A small multi-label image tagger, trained from scratch.
Model: 1.27M parameters, 64-pixel images, norm batchnorm, activation relu, widths [40, 64, 120, 208].
Training: 8900 steps, batches of 256.
Data: trained on regions of photos with short descriptions (Visual Genome), 203450 training examples, 11.2 epochs.
Rows from block 5, named by matrix and row number. Rows with one number belong to one channel. Each number is 128 + 24 x the weight over its row's rms, rounded and kept within 0 to 255. All counts start at 0. After the name is the row's rms in percent of the matrix's.
# convs0: expand pointwise conv (model.blocks.5.convs.0.weight, 192x64x1x1), inputs 0-63
# convs1: depthwise 5x5 conv, stride 2 (model.blocks.5.convs.1.weight, 192x1x5x5, trained with AdamW), a 5x5 kernel
# convs2: project pointwise conv (model.blocks.5.convs.2.weight, 120x192x1x1, transposed), outputs 0-119
convs0.71 086 [113 138 138 101 135 124 119 120 124 152 119 117 129 111 107 151  99  82  87 131 122 138 154  86  95 111 142 160 166 121 132 149 103  87 152  91 137 135 114 119 115 124 168  73 116  95 112 134 125 152 183 108 136 131  96 146  79 159 112  93 139 121 116 112]
convs1.71 108 [123 108 151  79  92 105 124 115 108 104 128 100 113  95  93 129 115 126  78  93 138 109 116 112 129]
convs2.71 090 [157 133 125 112  93 119 138  98 162 113 110  96 100 112 159 122 128 120 147 130 105 134 164 120 123 133 170 142 122 131 138 134 166 162 128  95 121 135 150 130 122 107 160 117 168 154 150 161 137 106 132 128 127 138 202 157 122 158 152 152 140 128 102 102 128 141  96 133  86 158  84 123 104  88  86 147 135 124 142  98 126 154 136  72 129 137  96 107 115 140 117 101 106  85 124 135  97 112  93 120 124 107  96 111 141  98 154 116 167 124 113  92  78 156 111 118 151 123  95  96]
convs0.75 081 [116  98 103 122 157 137 106 136 148 177 190  93 110 141 153 169 125 117 110 103 143 116 116 125 128 137 112 141 130  95 119 114 145 123 109 153 145 146 173 106 120  87 136  81 160 124  81 123 102 132 119 117 109 111 101 122 122 186 129 136 125  99 147 157]
convs1.75 109 [156 114 105  94 107 154 162 145 107  94 136 162 160 136  95 139 150 139 101 100 141 142 153 105 108]
convs2.75 091 [151 137 100 124 143 116 218 106 208 136 129 152  79 119 155 156 119 123 120 128 149 120 135 122 113 130 141 132 118 131 137 114 168 158 155 160 145 135 118 145 114 125 127 115 111 114 104 130 124 137 104  97 152 158 115  94 125 103 160 146  93 168 169 115 137  68 109 100 145 106 118 121 103 105 106 110 136 149 147 136 115 110 136 120  95 123 140 182 168  95 145 107  91 154 121 121 105 151 128 114 167 131 106 124 179 108 131 111 125 115 113 139 115  99  97 119 140 132 113 137]
convs0.77 077 [146 122 125 166 152 161 145  93 141 129 201  92 140 130 128 142 120 170  93 125 102 139 179 173 129 142 155 153 132  96 132 150 102 119 135 163 139  97 167 119 118 113  76 134 142 111 121 141 127 141 126 130 115 118 110 150 133 114 154 136 169 104 121 140]
convs1.77 119 [139 110 123 121 142 138 113  91  97  97  94 124  77  76  93 121  92 118 129 131 117 113 148 116 136]
convs2.77 089 [137 127 153 140 113 153 138 135  81 138 141 144 135  94 101  95 134 118 146 164 129 159 123 148 102 100 125 102 155  87 150 129 163 173 139  93 116 138 166 129 127 104 154 128 111 173  96 137  90 152 134 125 153 105 125 156 136 118 115 163 110 122  81 108 140 111 127 110 102 138 159 147 122 138 139 134 132  84 134 115 140 153 114 161 132 129 133 155 135 143 123 132 157 106 173 154 106 129 131 148  67 155 123 184  96  94 104 143 110 124 117 136  82 167 158  99 116 140 120  69]
convs0.87 091 [129 178  91 140 132 116 146 105 108 153 110 106 132 150 182 111 110 123  98 111 173 162 126  92 136 106 102  94 135 102 151 124 130 151 148 140 118 166 129 120 122 168 139 105 117 165 160 138 153  86 114 134  83 121 107 136 137 161 112 153 111 142 169 125]
convs1.87 083 [126 133 128 118 103 169 131 118 162  99 152 143 160 168 156 128 147 134 191 120 119 112 112 120 103]
convs2.87 083 [118 104 144 113 112 106 113 112 153 120 101 130 119 142 208 160 139 166 107 115 147 142  95 109  83  91 116 128 170 142 107 150 126 144 138 109 112 135 128 109 122 100 158 123 135 150 148  92 104 121 151 140 129 108 165 172 147 121 100 150 105 114 143 132 105 133 113  86 121 171 159 134 187 123 143 151 100 156 127 182 123 125 127 116 119 103 129 124 130 162  89 121 133 134 100 112 141 120  86  95 131 114 188 120  78 125 129 117 157 130 149 130 105 121 121 163 149 133  87 112]
convs0.89 113 [102  98 122 139 117 102 106 121 100 101 148 155 122 132 102 137 125 143 144 111 152 138 161 103 180 158 119 148 123 109 115 126 152 114 123 114 113 135  95 157  98 116  83 140 116 109 133 128  97 149 151 153 158  83  65 160 159 147 164 109 107 141  96 110]
convs1.89 098 [110 144 122 127 122 124 116 162 160 158 124 151 180 175 158 145 149 148 173 140 111 119 131 143 142]
convs2.89 128 [ 97  95 163  93 127 135 120 113 117 162 161 110 142 109 109 118 103 121 109 149 111 102 147 130 122 140  95 131 124 147 154 126 151 138 106 114 158 148 106 158 112 150 115 136 108 143 153 131 128 103 144 138 136 139 102 180 131 114 116 164  86 118 160 120 130 127 143 167  93  84 165 151 145 106 132 197 139 110 141 123 119 112 140 106 121 105  66 108 169 140 117 139  89 133 135 140 119 144 148 111 120  89 136 143 112 150 177 120  77 143 150 112 188 145 162 135 115 135 151  82]
convs0.90 109 [117 110 118 166 140 124 126 149 152 165 154 158 116 126 121 162 122 137 157 149 123 138  89 113 106 122 146 141 133 109 100 157 147 141 117 117 119 158 143 141 123 110 158 110 137 107  79 114 182  99 168  90  65 154 122 158 136 155 152 126 148 147 158 158]
convs1.90 096 [120 127 145 132 148 141 159 130 166 146 135 148 166 179 131 137 118 185 164 138 115 114 136 157 142]
convs2.90 118 [130 109 146 101 140 120 102 132 107 114 119 133 133 154 128  98 148 122 110 152 140 157  85 138 128 150 155 151 102 135 102 180 122 109 130  77 116 158 150 140 166  77 107 154 100 129 127 149 135 106 107 108 135 105  98 171 139 143 147 189 141 119 137 127 114 128 115  85 176 104 133 134 130  95 129 102 150 100 108 125 113 139 149 174 152 138 125 116 132 107 159  87 132  87 149 190 208 136 138 137 139 142 150 137 130 113 101 120 113 152 115 143 108  99 118 130 112 159 137 116]
convs0.91 107 [ 97  75 109 107 135 128 153 119 113 127 119 136 144 115 110  68 122 127 132  77 133 126 134 126 103 172 168 160 131 108 147 109  94 161 105 122 127 130 128 101 163 119 137 146 101 115 107 128 138 141 119 136 115 105 134 138 142 165 150  97 121  60 137  83]
convs1.91 094 [125 142 167 167 151 104 122 131 186 176 127 118 114 150 147 112 110 115  96 114 123 146 128 124  98]
convs2.91 101 [143 170 124 134 113 146 136 197 136 126 133  99 104 137 148 150 139 131 144 161 130  86 150  61 110  97 138 156 169 118 130 142  52 150 129  90 141 122  97 131 109 120 150 123 121 108 130  89 142 151 149 119 153 165  92 166 122 124 107 129  93 162 124  98  76 116 139 115 111 117 186 147 102 129 123 128 106 146 103 145 133 146 118 141 137 123 152 155 144 119 167 146  85 143 131 138 145 124 142 107 125 122 116 156 115 152 118 162 116 126 112 114 111  96 152 138 108 166 147 155]
convs0.92 119 [134 138 110 150 144 135 134 163 131 128 136 107 103 127 119 135 157 183 125 139 117 123 114 159 126 142 131  75 125 141 106 135 102 112 113 110 128 127 123 181 177 104 128 180 158 111 119 115 117 118  97 143 123 137 146 111 141 137 164 172 180 182 107  98]
convs1.92 101 [123 141 117 143 155 151 135 137 138 142 138 158 176 169 137 134 163 170 163 160 130 140 164 143 138]
convs2.92 135 [123 131 114 116  78 119  76 116 138  88  97 152 127 104 163 142 150 128 117 121 169 147 119 122 130 143 149 144 136 108 164 113 143 144 102 153 124 127 152 133 118  59  93 138 128 116 127 119 104  91  95 119 134 113 166 157  80 121 122 142 132 128  73 108 120 169 153 113 108 149 132 147 132 174 162 138 113 102 162  97 139 178 149 150 123 129 134 119 166 118 121 102 164 115  76 143 117  90 125 148 155 171 103 161 143 137 111 117 151 120 135 119 103 109 112 133  90 108 141 111]
convs0.95 101 [122 168 158 169 137 128 149 136 155 174 145 113 104 138 118 147  99 125 114  83 114 137 102 165 141 141 142 131 125 137 108 181 128 154 108 151  75 123 150 134 120 144 127 162 139 103 159 175  82 100 148  97 147 129 120 118 153 115  98 126 102 132 153 122]
convs1.95 097 [124  96 103 133 144 100 137 170 134 149 127 159 165 145 165 141 181 152 115 124 150 134 127 140  98]
convs2.95 100 [124 144 194 182 138 111 153 120 131 149 147 146 140 151 176 126 104 121 124  67 152 132 139 130 131 128 122 132 135 126 165 100 124 106 128 154 133 141  94 143 107 146 120  90 136  97 145 157 162 127 108 128 152  98 122 110 121  67 104  89 161 145 146 132  91 127 100 139  72 125 121 150 140 105 116 123 187 134 127 146 153 121 161  90 143 129 131 148  83 128 143 123 165 128 117 106 158 118 133 141 137  99 119 134 109 109 114 132 127 153 144 124 109 124 137 125 117 110  64  73]
convs0.96 074 [150 140 113 131 121  80 134 143 171 153  90 155 120 151 109 125 128 147 126 135 136 116  90 174 110 126 135 152 123  90 127 130 118 157 111 145  93 130 139 119 119 131 124 105 125 117 157 131 119 126 119 117 149  89  73  91 121 116  65 139  87  98 132  72]
convs1.96 095 [153 138 130 135 143 142 159 121 129 133 119  94 124 123 149 113  99  67 101 125 119 110  77 106  90]
convs2.96 084 [104 130 171  93 148 128  76 150  79 125 122 150  94 141 114 116  87  99 124 174 134 151 109  69 139  92 138 140 149 164  98 131 104 161 126 127 119 121 155 142 145  95 118 137 161 111 108 135 156 118 109 126 153 133 119 127 162 119 171 133 173 117 133 149 144 154 157 136 133 120 104  76  83 125 139 122  98  95 134 145  85 122 110 149 157 122 152 138 136 115 140 169 115 131 131 173 145 143 115 154 115 118 168 131  93 163 170 103 127 124 145 131 147 116 168 102 113 113 125 105]
convs0.98 096 [171 146 104 167  93 128  88 110 101 112 138 160 136 132 143 105 152 136 160 163 116 135 116 162  81 177 109  96 122 122 125 136 119 171 121 123 150 122 115 111 142  95 123 128 124 130 140 110 159 108 118 117  69 129 136 137 148 137 115 108 171 120 185 124]
convs1.98 100 [151 100 115 132 129 122 118 122 136 137 112 110  75  97 109 127 121  94  65  98 131 130 127  95  99]
convs2.98 094 [138 141 124 172 119 129  90 124 146 130 143 145 106 187  93  96 105 165 119 183 149 130 152 117 121 136 136  94 119 152 142 123 125 125 107 131  82 118  97 124 133  96 150 153 147 163 115 158 112  62 132  61 152 125 144 118 110 129  89  74 110 162 130 157 112  90 144 148  97 100 121 110 114 154 127 155 114 125 160 137 138 139 162 116 154 140 101 118 124 116 109 105 155 134 132 118 149 113 138 159 157 113 156 112 105 164 130 139 123 134 149 153 145  81 138 150 135  95 158 132]
convs0.99 078 [112 134 153 171 142 146 142 174  94 138 141 129 134 150 121 116 146 155 129 138 139 110 134 152 176 142 145 158 151 139 101  72 163 121 126  78 108 122 144 102 116 106 128 170 126 138  95 132 137 153 119 121 102 103 111 174 148 116 137 114  91 159 134 175]
convs1.99 111 [131 155 104  91  84 148 145 151 141  85 163 125 117 142 110 155 109 114 126 158 115 148 144 157 157]
convs2.99 067 [101 171 191 130 146 148 154 134  91 134 108 130 162 162 104  79 134 111 126  89 121 127 134 130 134 116 121 139 133 108 113 136 142 146 151 121  97 131 129 124 134 112 149 116 155 128 133 116 153 148 146 101 138 135  92 167 132 115 164 143 139 128 141 117 117 129 159 135 136 113 170 107 120 124 153 161 137  88 136 129 122 134 103  97 163 157 156  92 138 163 115 158 135  95 182 129 145 101 125 154 124  85  75 128 156 101 135 186 150 118 145 182 103 139 178 105 106  96 156 123]
convs0.100 096 [140 119 139 138 114 162 134 104 117 122 171 125 113 125 111 101 127 145 117 103 113 120  85 104  96 142 118 143  95  88 147 143  88 134  98  88 163 133 145 128 137 145 170 174 139 125 152 101 154 154 112 104 147 119 139 171  97 125 114 132 104 180  89 106]
convs1.100 103 [138 130 145 167 157 114 155 158 121 138 119 133  97  96  87 136  87  86 117 122 146 103 131 102 103]
convs2.100 081 [101 140 125 139 174 143 108 163 127 122 111 139 117 131 100 151 126 129 141 103 130 125 144 151 130  88 116 149 173 148 144  94 166  58  95 160  97 140  90 135 137 107 119 100 138 105 159 139 128 118 139 151 202 146 118 126 150 130 143 111 105 163 161 119 122 137 123 146 142 120 149 125  43 120 122 118 109 105  77 121 109 114 145 106  89 110 118 144 125 135 102 118 137 145 150 146 112 125 111 169 133 191 125 138 155 117 133 124 113 109 104 144 149 103 127 130 144 159 100 107]
convs0.103 111 [171 175 124 155 146 108 103 160 111 152 105 134 111 144 137 144 147 157 139 134 152 140 144 144 130 134 129 108 124 116 107 113 194 106 160 120 108 109 131 120 134 156 141 136 116 123 117  79 138 104 134  82  72 104 123 169 127 153 130  80 138 118 169 125]
convs1.103 095 [111 161 140 162 128 114 116 155 143 108 150 109 150 169 140 140 137 173 174 156 122 118 163 117 115]
convs2.103 094 [119 162 157 161 114 147 191 115 130 112 145 149 173 130 111 141 111 119 132 136 102 105  75 149 118 114 117 159 117 102  71 173  97 114 156 125 146 152 163 123  77 134 118 122 140 115 127 154 110 150 139 128 122 128 121 125 136 139 150 122 160  86 105 106 129 176 110  96 189 132 121 127 127 139 128 142 144 166 151 136 135 127 123 117 106  91 161  78 147 159  86  96 153 155  82 113 106 142 118 137 110 141 147 103 161 108 122 130 151  87 130 143 123 131 123 113 163 144 147 115]
convs0.105 097 [173 178 151 148 162 147 144 152  98 108  95 141 126 149 123 102 123 130 122 118 145  82 145 100 153 125 144 158 106 127 132 136  78 119 140 113 124 115 139 127  68 125  92 115 144 141 131 153  94 157 147 136  86 139 134  90 136 141 173 139 105 162 125 115]
convs1.105 096 [142 119  94 105 141 141 109 111 145 119  92 120 126 168 167  95 145 163 166 163 116 156 147 131 130]
convs2.105 101 [124 138 146 160 156 153 157 146 125 124 115 176 167  82 121 128 125 158 116  95 125 134 134 128 126 129 162 108 142 194 141 112 147 147 102 110 114 154 141 124 102 147 107 102 100 144 109 112 117 179 155 157 125 124 162 127 110 154 139 138  69 127 133 121 145 112 149 121 105 147 128 140 146  92 173 128 154 177 127 126 152 125 128 125 166 128 166 177 157 142  96 107 110 142  82 134  96 146 163  96 120 123 143 143 132 118 111 167 126 105 124 109  70 140 172 158 129 129 138 136]
convs0.108 104 [148 105 129 114 104 133 153 167  84 136 138 148  77 140 124 122 131 131 122 136 103 119 127 106 151 159 141 125 157  90 121 127 124 149 174 116  86 141 118 124 116  87 149 123  84 137 108  95 149 184 128 112  75 126  70 120 119 123  93 116 126 146 127 127]
convs1.108 089 [119 122 132 107 117 126  90 109 114 102 117 113  87  79 102 140  99  89  91 100 112 110 119 103 122]
convs2.108 127 [173 123 125 125 110 127 127 142 148 126 112 160 105 147 120 124 157 130 108 109 125 131 184 115 102 147 139 143 155 155 144 177 164 121 127 185  89 154 149 179 104 118 131 132 154 134  98 137 149 115 101 102 112 159 108 113 136 128 122  77 110 123 132 113 159 149 161 136 106 154 118  97 111 160 145 104 125 116 149 151 101  96 127 108  67 142 125  92 131 132 105  99 176 117 100 122  97 112 103 109  85 130 119 138  98 104 120  96 127 155  87 108 146 137 132 175 155 157 140 134]
convs0.109 088 [129 124 103 154 115 153 142 174 140  93 162 147 110 180 150 110 160  95 143 139 120 151 155  91 137 131 119 142  86 159 113 137 161 108 137  71 114  94 118 131 127 149 121 115 145 111 140 136 110 147 150 141 128 163  86 104 152 144 139 118 157  82 105 133]
convs1.109 088 [117 121  99 113  96  92 104 102  78 102 130  85 102 112 110 101 131 119 100 114 125 112 101 123 107]
convs2.109 108 [ 99 101 126 124 117 170 145 132 119 134 101  97 140 117 135 150 131 149 160 156 123 142 109  83 108 137 153 151 125 148 189 187  91 116 114 140  78 129 120  92 146 125 172 121 117 110 137 134 142 134 148 130 138 157 160 115 102 168 135 115 145 115 108 127 137  86  91 100 159 183  80 140 142 106 104 103 124 118  78 139 154 173 124 143 170 163 131 126 112  94 124 138 133 142 145 109 127  97 132 142 145 138 143 114 103 163  95 127 110 123 149 137  71 146 114 116 104 119 133 130]
convs0.111 075 [105 145 120  82 135 103 163  99 137 133 100 130 108 130 124  97 161 144  76 133  85 126 145 157 133  91 160 118 126 155 161 141 107 135  72  57 132 159 100 125 164 142 132 151 114 116 110 155 141 135 122 133 136 131 129 166 146 126 123 120  97 119 116 115]
convs1.111 079 [140 139 103  96  95 144 146 118 116 134 101 125 168 174 128  93 127 158 133 142 100  85 161 127 119]
convs2.111 077 [135 117 116 111 103 103  73 163 165  83  89 131 135 135 138 139 131 128  94 100 125 116 155 125 126 117 119 118 194 130 138 108 118 137 169 151  89 108  97  90 149 131 127 117 167 131  97 121 139 116 115 115 153 128 111 181  97  96 155 105 139 165 104 104 131 132 104 130 118 134 117 101 155 129  91 119 207 141 103 159 140 124 111 128 108 158 106 139 170 115 125 131 123 103 142 125 128 146 163 129 176 161 138 129 135 116  99 123 105 110 119  90 117 172 141  94 112 157 128 122]
convs0.113 092 [143 149 132 149 131  93  96 136 143 153 111 130  97 158  75 172 110 111 130 171 106 162 152 113 122 102 120 136 138 129 138  92 149 122 151 102 103 123 133 127 105  93 139 114  97 110 159 137 118 107  92 130 117 120  73 144 132 118 126 122 149 139 115  53]
convs1.113 094 [153  96  89 149 156 128 154 145 140 110 152 157 144 138 120 146 155 166 149  86 128 137 167 136 110]
convs2.113 082 [160 151 142 151 170 152 119 137 121 142 130 132 135 115 136 156 160  93 135 173  97 160 171 161  69 115 126  88 138 112 128 109 148 121 119 181 102 170 134  89 102 151 130 108 128 119 153 141 131 140 126 120 114 113 129 135 176 136 109 177 117  95 126 124 142 107 126 155 147  99 131 146 135 109 140 167 158 135 106 100 177  94 135 133 118 114 134 147 159 127 126  74 151 108 160 126 148 132  99 109 131 161 142 177 145 152 102 113 118 149  95 141 127 138 158 156  89 127 163 141]
convs0.114 079 [136 167  93 128 117 125 152  91 172 142 124 108 109 113 154 153 132 137  86 104 117 117 123 141 119 131 127 122 131  73 113 139 125 133 166  89 169 113 116 129 127 105 142 134 133 143 132 125 153  96 134  99 119 103  87 174  59 136 168 127 112 107 101 134]
convs1.114 109 [142 137 116 122 115  99  97 104 111 143  88  78  88 108 125 116 113  83 141 143 100 141  98 120 136]
convs2.114 086 [103 128 106 146 145 156 126 170 153 156  95 148 120 151 120  66 101 178 117  98 123  83 131 130 124 162 119 103 143 143 133 152 157 135 101 136 101  97 186 185 175 108 133 117 128 159 126  90 147 155 100 150 148 123 114  98  99 128 110 122 134 170 132 129 138 134 170 134  99 149 145 159 135 113 136 101 144 131 116 131 119 120 136 145 180 135 172  89 142 149 129 127 117 144 148 108  96 129 121 124 140 139 114 152 127 112 155 101 101 128 100  74 144 152 152 158 140 103 122 119]
convs0.115 078 [136 130  97 126 110 156 130 133 149  69 165 129 121 108 156 104 119  99  75  96 151 132 125 119 156 154 108 143 126  90 134 115 111 123  96  77 137  86 132  95 144 109 148 151 146 148 130  75 121 132 122 134 148 126 129 154 135 140 116  80 142 135 129  79]
convs1.115 101 [145 142 155 160 112 129 145 161 159 128 109 137 129 136 159  93  98 116  85 106 126 107  98  91 103]
convs2.115 087 [ 99 137 135 153 134 114 105 132  89 117  97 108 135 144 129 145 163 129 125 174 150 149 116  87 140 128 117 121 110 138 179 168 113 153 128  99 110  82  81  98  98  97 102 146 129 134 111 129 104 146 105 119 144 180 126 117 141  98 149 112 117 156  86  91  97 124 151 135 159 162 150 107 124 135 170 111 117 154 112  85 116 155 136 144 111 104 115 151  96 153 148 100 127 100 125 110 156 108 169 145  96 135  98 153 126 136 131 153  77 150 165 134 153 154 110 147 104 162 113 141]
convs0.118 136 [117 150  53 125 116 141 168 125 116 127 154 107  98 139  91 151 100 125 111 143 106 174 108 121 153 157 138 115 119 108  84 126 111 118 115  70 106 145 106 157  96 147  98 150 101 149 101 126 119 153 114 125 137 144 162 120 141 158 115  89 115 126 126 126]
convs1.118 093 [142 133 148 131 136 119 125 146 159 150 112 154 173 177 153 134 160 164 169 146 120 138 157 137 107]
convs2.118 119 [135  93 151  99 113 101 141 115 161 114 159 143 112 102 163 153 193 114 120 134 107 107 148 130 153 143 115 136 160 147 159 110 151 133 118 112 112 144 153 142 114  93 127 122 143 162  82 130  97 102 120 101 105  94 146 132 138  99 137 138 140 114 102 147 111  89 158 146 105  99 114 108 152 122  91 146 124 156  93 130 163 126 166 129 119 146 117  78 121 135 134 115 170 114  93  90 152 146 113 143 165 174 140 169 143  83 143 113  93 150 100  80 152 134 131 124 155 108 112 121]
convs0.119 106 [118 147  98 159 127  96  90 107 152 132 133 159 100 100 126 135 147 148 127 116 118 119 131 120 125 143 163 105 103 110 127  82  89 126 147  76 105 109 140 119 129 105 102 102 124 170 142 153 159 175 115  98 171 111 117 131 139  90 134 122 101 162  91 103]
convs1.119 097 [ 79 152 144 138 132 103  89 149 158 168 144 139 165 146 130 126 160 138 168 138 141 140 154 125 134]
convs2.119 088 [120 149 184 128 127  89 118  58 131 166 156 128  78 127 135 149 175 144 136 132 167 124 134 124 122  91 126 136 141 154 118 104  99 126 149 112 129 125 135 111 131 152 114 148 128 110 159 133 125 137 102 111 138 132 118 172 143 133 133 149 127 148 130 107 120 133 124 141 151 118 119 155 155 117 162 145 126  67 140 148 134 118 107 108 106 149 170 142 126 162 110 140 175 139 122 160 156 118 120 131 147 150 133 142 111  92 193 123 138 107 108 134 167 112  85  75 126 116 181  84]
convs0.120 097 [152 124 113 133 161 144 117 121 167 117 134 140 126 147 149 133 155  76 168 181 114  85 137 123 138 107 145 141 118  86 125 104 115 165 132 127 141  89 130 153 137 105 132 151  82 162  88  87 166 133 105  89 138 158 107  92 127 120 128 141 133 144 124 122]
convs1.120 104 [128 152 119 107 154 108 178 173 144 138 153 144 176 136 140 159 130 168 132 123 119 137 100 147 131]
convs2.120 091 [126 120 145 111 138 128 127 119 173 153  96  86  96 100 150 127 139 106 138 123 154 156 125 111 150 117 136 116 148 106 101 103 136 131 161 153 147  96 122 178 125 131 132 122 117  97 112 113 163 172 177 135 116 159 156 133 159 174 138 133 120 125 133 185 145 137 133 132 153 138 126 162 122 147  91 140 162 114  84 111 130 109 105 120 118 152 151 145  81 179 119 161 101 116 127 146 137 121 142 123 127 133 134 156 103 108 100 101 184 149 160  61 113  88 134 152 115 122 138 107]
convs0.122 124 [155 161 123 152 122 146 107  81 113 121  99 156 117 148  97 103 143 143 122 141 151 155 117 122 137  97 128 111 135 136 151 119  93 210 141 148 123 130 128 117 164 160 162 134 132 120  79 122 120 131  97 104 121 125 141  84  80 110 107  96 152 125 134 141]
convs1.122 109 [151 105 114 120 113 129 106 125 155 150 123 153 180 166 137 109 151 181 172 141 121 116 132 139 144]
convs2.122 118 [128 136 156 115 139 133 135 127 129 164  88 110 102 127 148 112 150 113 140  96 117 108 175  98 105 128 122  99 163 137 153 115 114 159 151 104 176 126  75 102 165 127 109  97 161 144 165 167 134 141 136 147 134 153 153  92 179 124 122 157 132 118 117 164 142 106 142 153 125 107 115 112 165 118 112 131 126 137 112 196 120 111 120 178 138 152 125 103 111 134  85 110 139 113 105 127 108 112 121 134 122 122  96 126 138  90  97 116 181 121 128 134 117 192 169 140 144 146 129 102]
convs0.123 089 [139 119 100 148 175 102 121 137 127 113 139  93 131 143 107 144 117 166 116 149 194 133 165 118 115 140 150 100 164 130  87 134 107 131 120  98 100 155 119 114 134 113 123 131 115  99 156 107 136  87 113 100  97 125  62 130 141 147 150 162 103 103 118 122]
convs1.123 087 [ 85  94 135 156 138 109 123 144 159 154 106 153 158 155 166 152 144 148 118 100 130 130 122 107  90]
convs2.123 088 [104 112  89 147 163 124 137 147 146 153 151 124 150 173 115 150 120 127 127 119 148 128 135  98 114 133 125 107 124 155 132  88 131 167 144 166  95 137 130 162 136 145 120 150 135 124 103  96 127  59 135 146 125 129 123 120 163 156  97 128 112  81 139 157 164 132 171 106 114 163  80 130 130 149 127 158 158 111 136 100 167 143 153 112 120 100 128 136 111 127 131  97  54 107 121 151 126 106 138 127 156 105 134 138 128 133 175 143 159 141 125  91 110 127  52 122 113 138 125 150]
convs0.126 099 [116 143 187 133 101 126 137 164 103 152 111  86 107 138 116 152 165 112 114 127 106 131 130 110 102 106  64 153 127 110 124 112 159  80 108 110  94 133 159 151 135 114 149 105 117 102 136 153 147 136  93 140 107 115 106 120 148  93 181 137 109 123 132 130]
convs1.126 096 [123 160 131 152 160 133 114 126 146 112 112 136 133 103 125 133 161 165 149 172 123 128 179 176 120]
convs2.126 088 [167 175 114  86 148 117 120 140 124 114 125  81 131 137 150 124 157 101 137 143 143 131 142 113 120 139 190 125 117 125 160 137 113 167 107 129 114 124 151 158 153 138 140 153 139 117 145 128 191 147  86 146 133 122  98 104 111 169 163 137  85 145 163  79 142 112 104 151 125  98 134 127 127 142 156 161 143 126 145 120 119 117 162 149  99 113 167 127 141 112 127 145 128 146 172 128 153 153 127 128 118 184 125 137 102 159 145 126 128 176 103 128 122 128  80 178  97 107 116 105]
convs0.128 084 [ 99 152  99 150 152 104 136 101 132 140 125 110 111 128  92 176 113 194 131 130 118 133 115 115  68  89 160 141 160 115 133 153 122 118  98 145 146 155 164 152 134 175 118  91 151 136 152 141 151 125 141 129 123 116 173 143 103 131 144 138 130 138 139 158]
convs1.128 096 [127 111  95 128 118 145 103  92  89  90 112 167 147 122 146 128 134 161 166 161 161 144 123 140 137]
convs2.128 093 [158 104  93 129 129 139 100 113 136 135  94 113 134 147 124 136 155 103 135 172 104 107 125 106 146 110  80 101  92 103 143 131 153  90  72 139 150 111 126 119 145  88 111  98 161 156 125 119 115 128 107  97 101 116 106 124 123  66 104 154 122 130 166 106 117 164 124  98 132 101 131  69 165 106 147 117 139 165 155 109  83 165 103 132 138 109  94 140 142 116  93 121 116 104 132 141 137 147 121 130 139 120 132 147 105 139 127 169 106 165 138 107 150 165 123 133 155 177 102 112]
convs0.129 077 [125 129  99 122 180 147 105 187 142 150 125 117 139 114 115 147 160 141 128 144 157 164 129 145 140 143 101 130 161 109 122 146  87 160  81 145  93 155 118 133 109  85 107 187 144 156 101 108 114 132 118 154  96 139 120 123 134  94  99 113 134 130 116 127]
convs1.129 089 [129 123 145  91 145 107 150 120 117 152 115 143 137 133 175 102 136  99 162 192 108 113 125 135 106]
convs2.129 095 [125 135  66 120 154 158 154 107 113 124 149 179 110 122 175 146 129  92 157 147 105 153 139 117 122 186  91 112 128 101 156 100 133 147  94 118 167 144 105 109 164 162 123 108 182 153 103 139 147 140 117 115 119 129 136 145 136 112  93 114  86 125  81 105 158 111 114  92 166 153  74 120 132  98 134 116 104 105 123 111 153 128 112 144 100 128 121 140 158 116 144 153  93 143 102 119 136  88 104 122 128 138 114 114 126 163 138 133 184 145 130 138 139 138 107 145 124 114 137  98]
convs0.131 106 [ 63 125 136 119 162 125 117 145 156 124 129  79 131 162 151  96 120 132 134  93 161 118 143 110 156 120 123 109  89  94 112  99  80 158 157 129 109 134 137 121 124 123 123 178 116  98 155 123 143  74 119 110 131 130 109 138 133 119 165 111 154 109 116 158]
convs1.131 106 [130 112 114 112  93 141 113  93  87 129 117 106 101  98 108 105 127  71  91 128 126 112 125  95 138]
convs2.131 108 [110 110 126 119 123  95  79 129 127 101  94 144 109  90 146  93 159 115 140 110 115 137 150 156 131 119 113 138 119 161 112 147 156  99  83 125  79 145 167 147 181 167 121 115 148  78 155 132 108 140 145 131 145  88 129 102 110 106 119 140 130 177 168 120 147 123 168 110 106 103 128 138 111 117 154 146 112 121 128 130 156 144 118 160 105 148  97 171 151 112 152 160 167 176 119 117 122 190 115 145 117 131 136 133 128 115 131  95  81 128 134 142 105 125 144 119 100 157 149 112]
convs0.134 089 [131 140 170 164 119 157  89 145 135 136 118  95 110 132 145 117 155 163 140 114 105 158 108 126 103 126 167 114 139 114 127 104 141 172 166 124 152 141 168 134  90 128 115 106  76 133 131 128 159 145 147 103 107 113 138 110 159 100 149 127 171 127 175 160]
convs1.134 112 [114  91  81  85 120 114 123 113 117  91 101 105 113  93 115 111  95 115 146 111 131 158 150 132 147]
convs2.134 090 [117 119 100 144 100 104 126 126 136 107  88 147 122 131  81 130 133 107 145 108 136 136 136 117 137 103 117 163 142 168 185 146 107 139 168 106  85  85 146 146  66 125 105 152 129 120 110 113 155 137 134 136 129 141 105 141 120  99 111 108 144 117 116 129 133 133 155 145 116 139 104 154 130  97  79 116 109 106 119 107 114 123 123  82 151 122 129 124 150 129 138 161 153 146 113 131  88  61 162  91 173 107 125 122 108 106  83 118  67 129 150 120 135 102 113 142 133 178 144 154]
convs0.137 109 [ 93 157 108 133 112 117 111 150 202  93 117 109 166 155 129 136 147 156 151 130 131 115 126 119 111  94 127 152 174 141 138 135 114 147  88 136 143 129 114  87 103 104 139 112 145 135 159 155 119 109 122  98 118 172 126 154 162 106 139 134 186 125 131 141]
convs1.137 099 [133 109 106 120 142 128 145  99 105 114 124 100 116  96  86 100  96  99  84 113 135 123  88  94 118]
convs2.137 123 [143 158 123 113 158 137 130 104  70 132 173  84 148 147 158 143 107 176 125 120 100 174 127 101 136 130 150 124 130 125 116 123 141 154 119 133 153  86 124 155 129 154 111 175 122 105 178 127 103 128 139 187 137  98 164 171 110 150  77 127 134 142 145 133 107 143 124 126 145 136 106 104 131 144 124 121 108 172 148 116 128 108 127 123 147  88 141 123 124  99 121 118 142 133 108 140 114 110 131 160 163 101 165  94 147  81 154 128 156 134 173 146 134 151 113  80 101 153 111 106]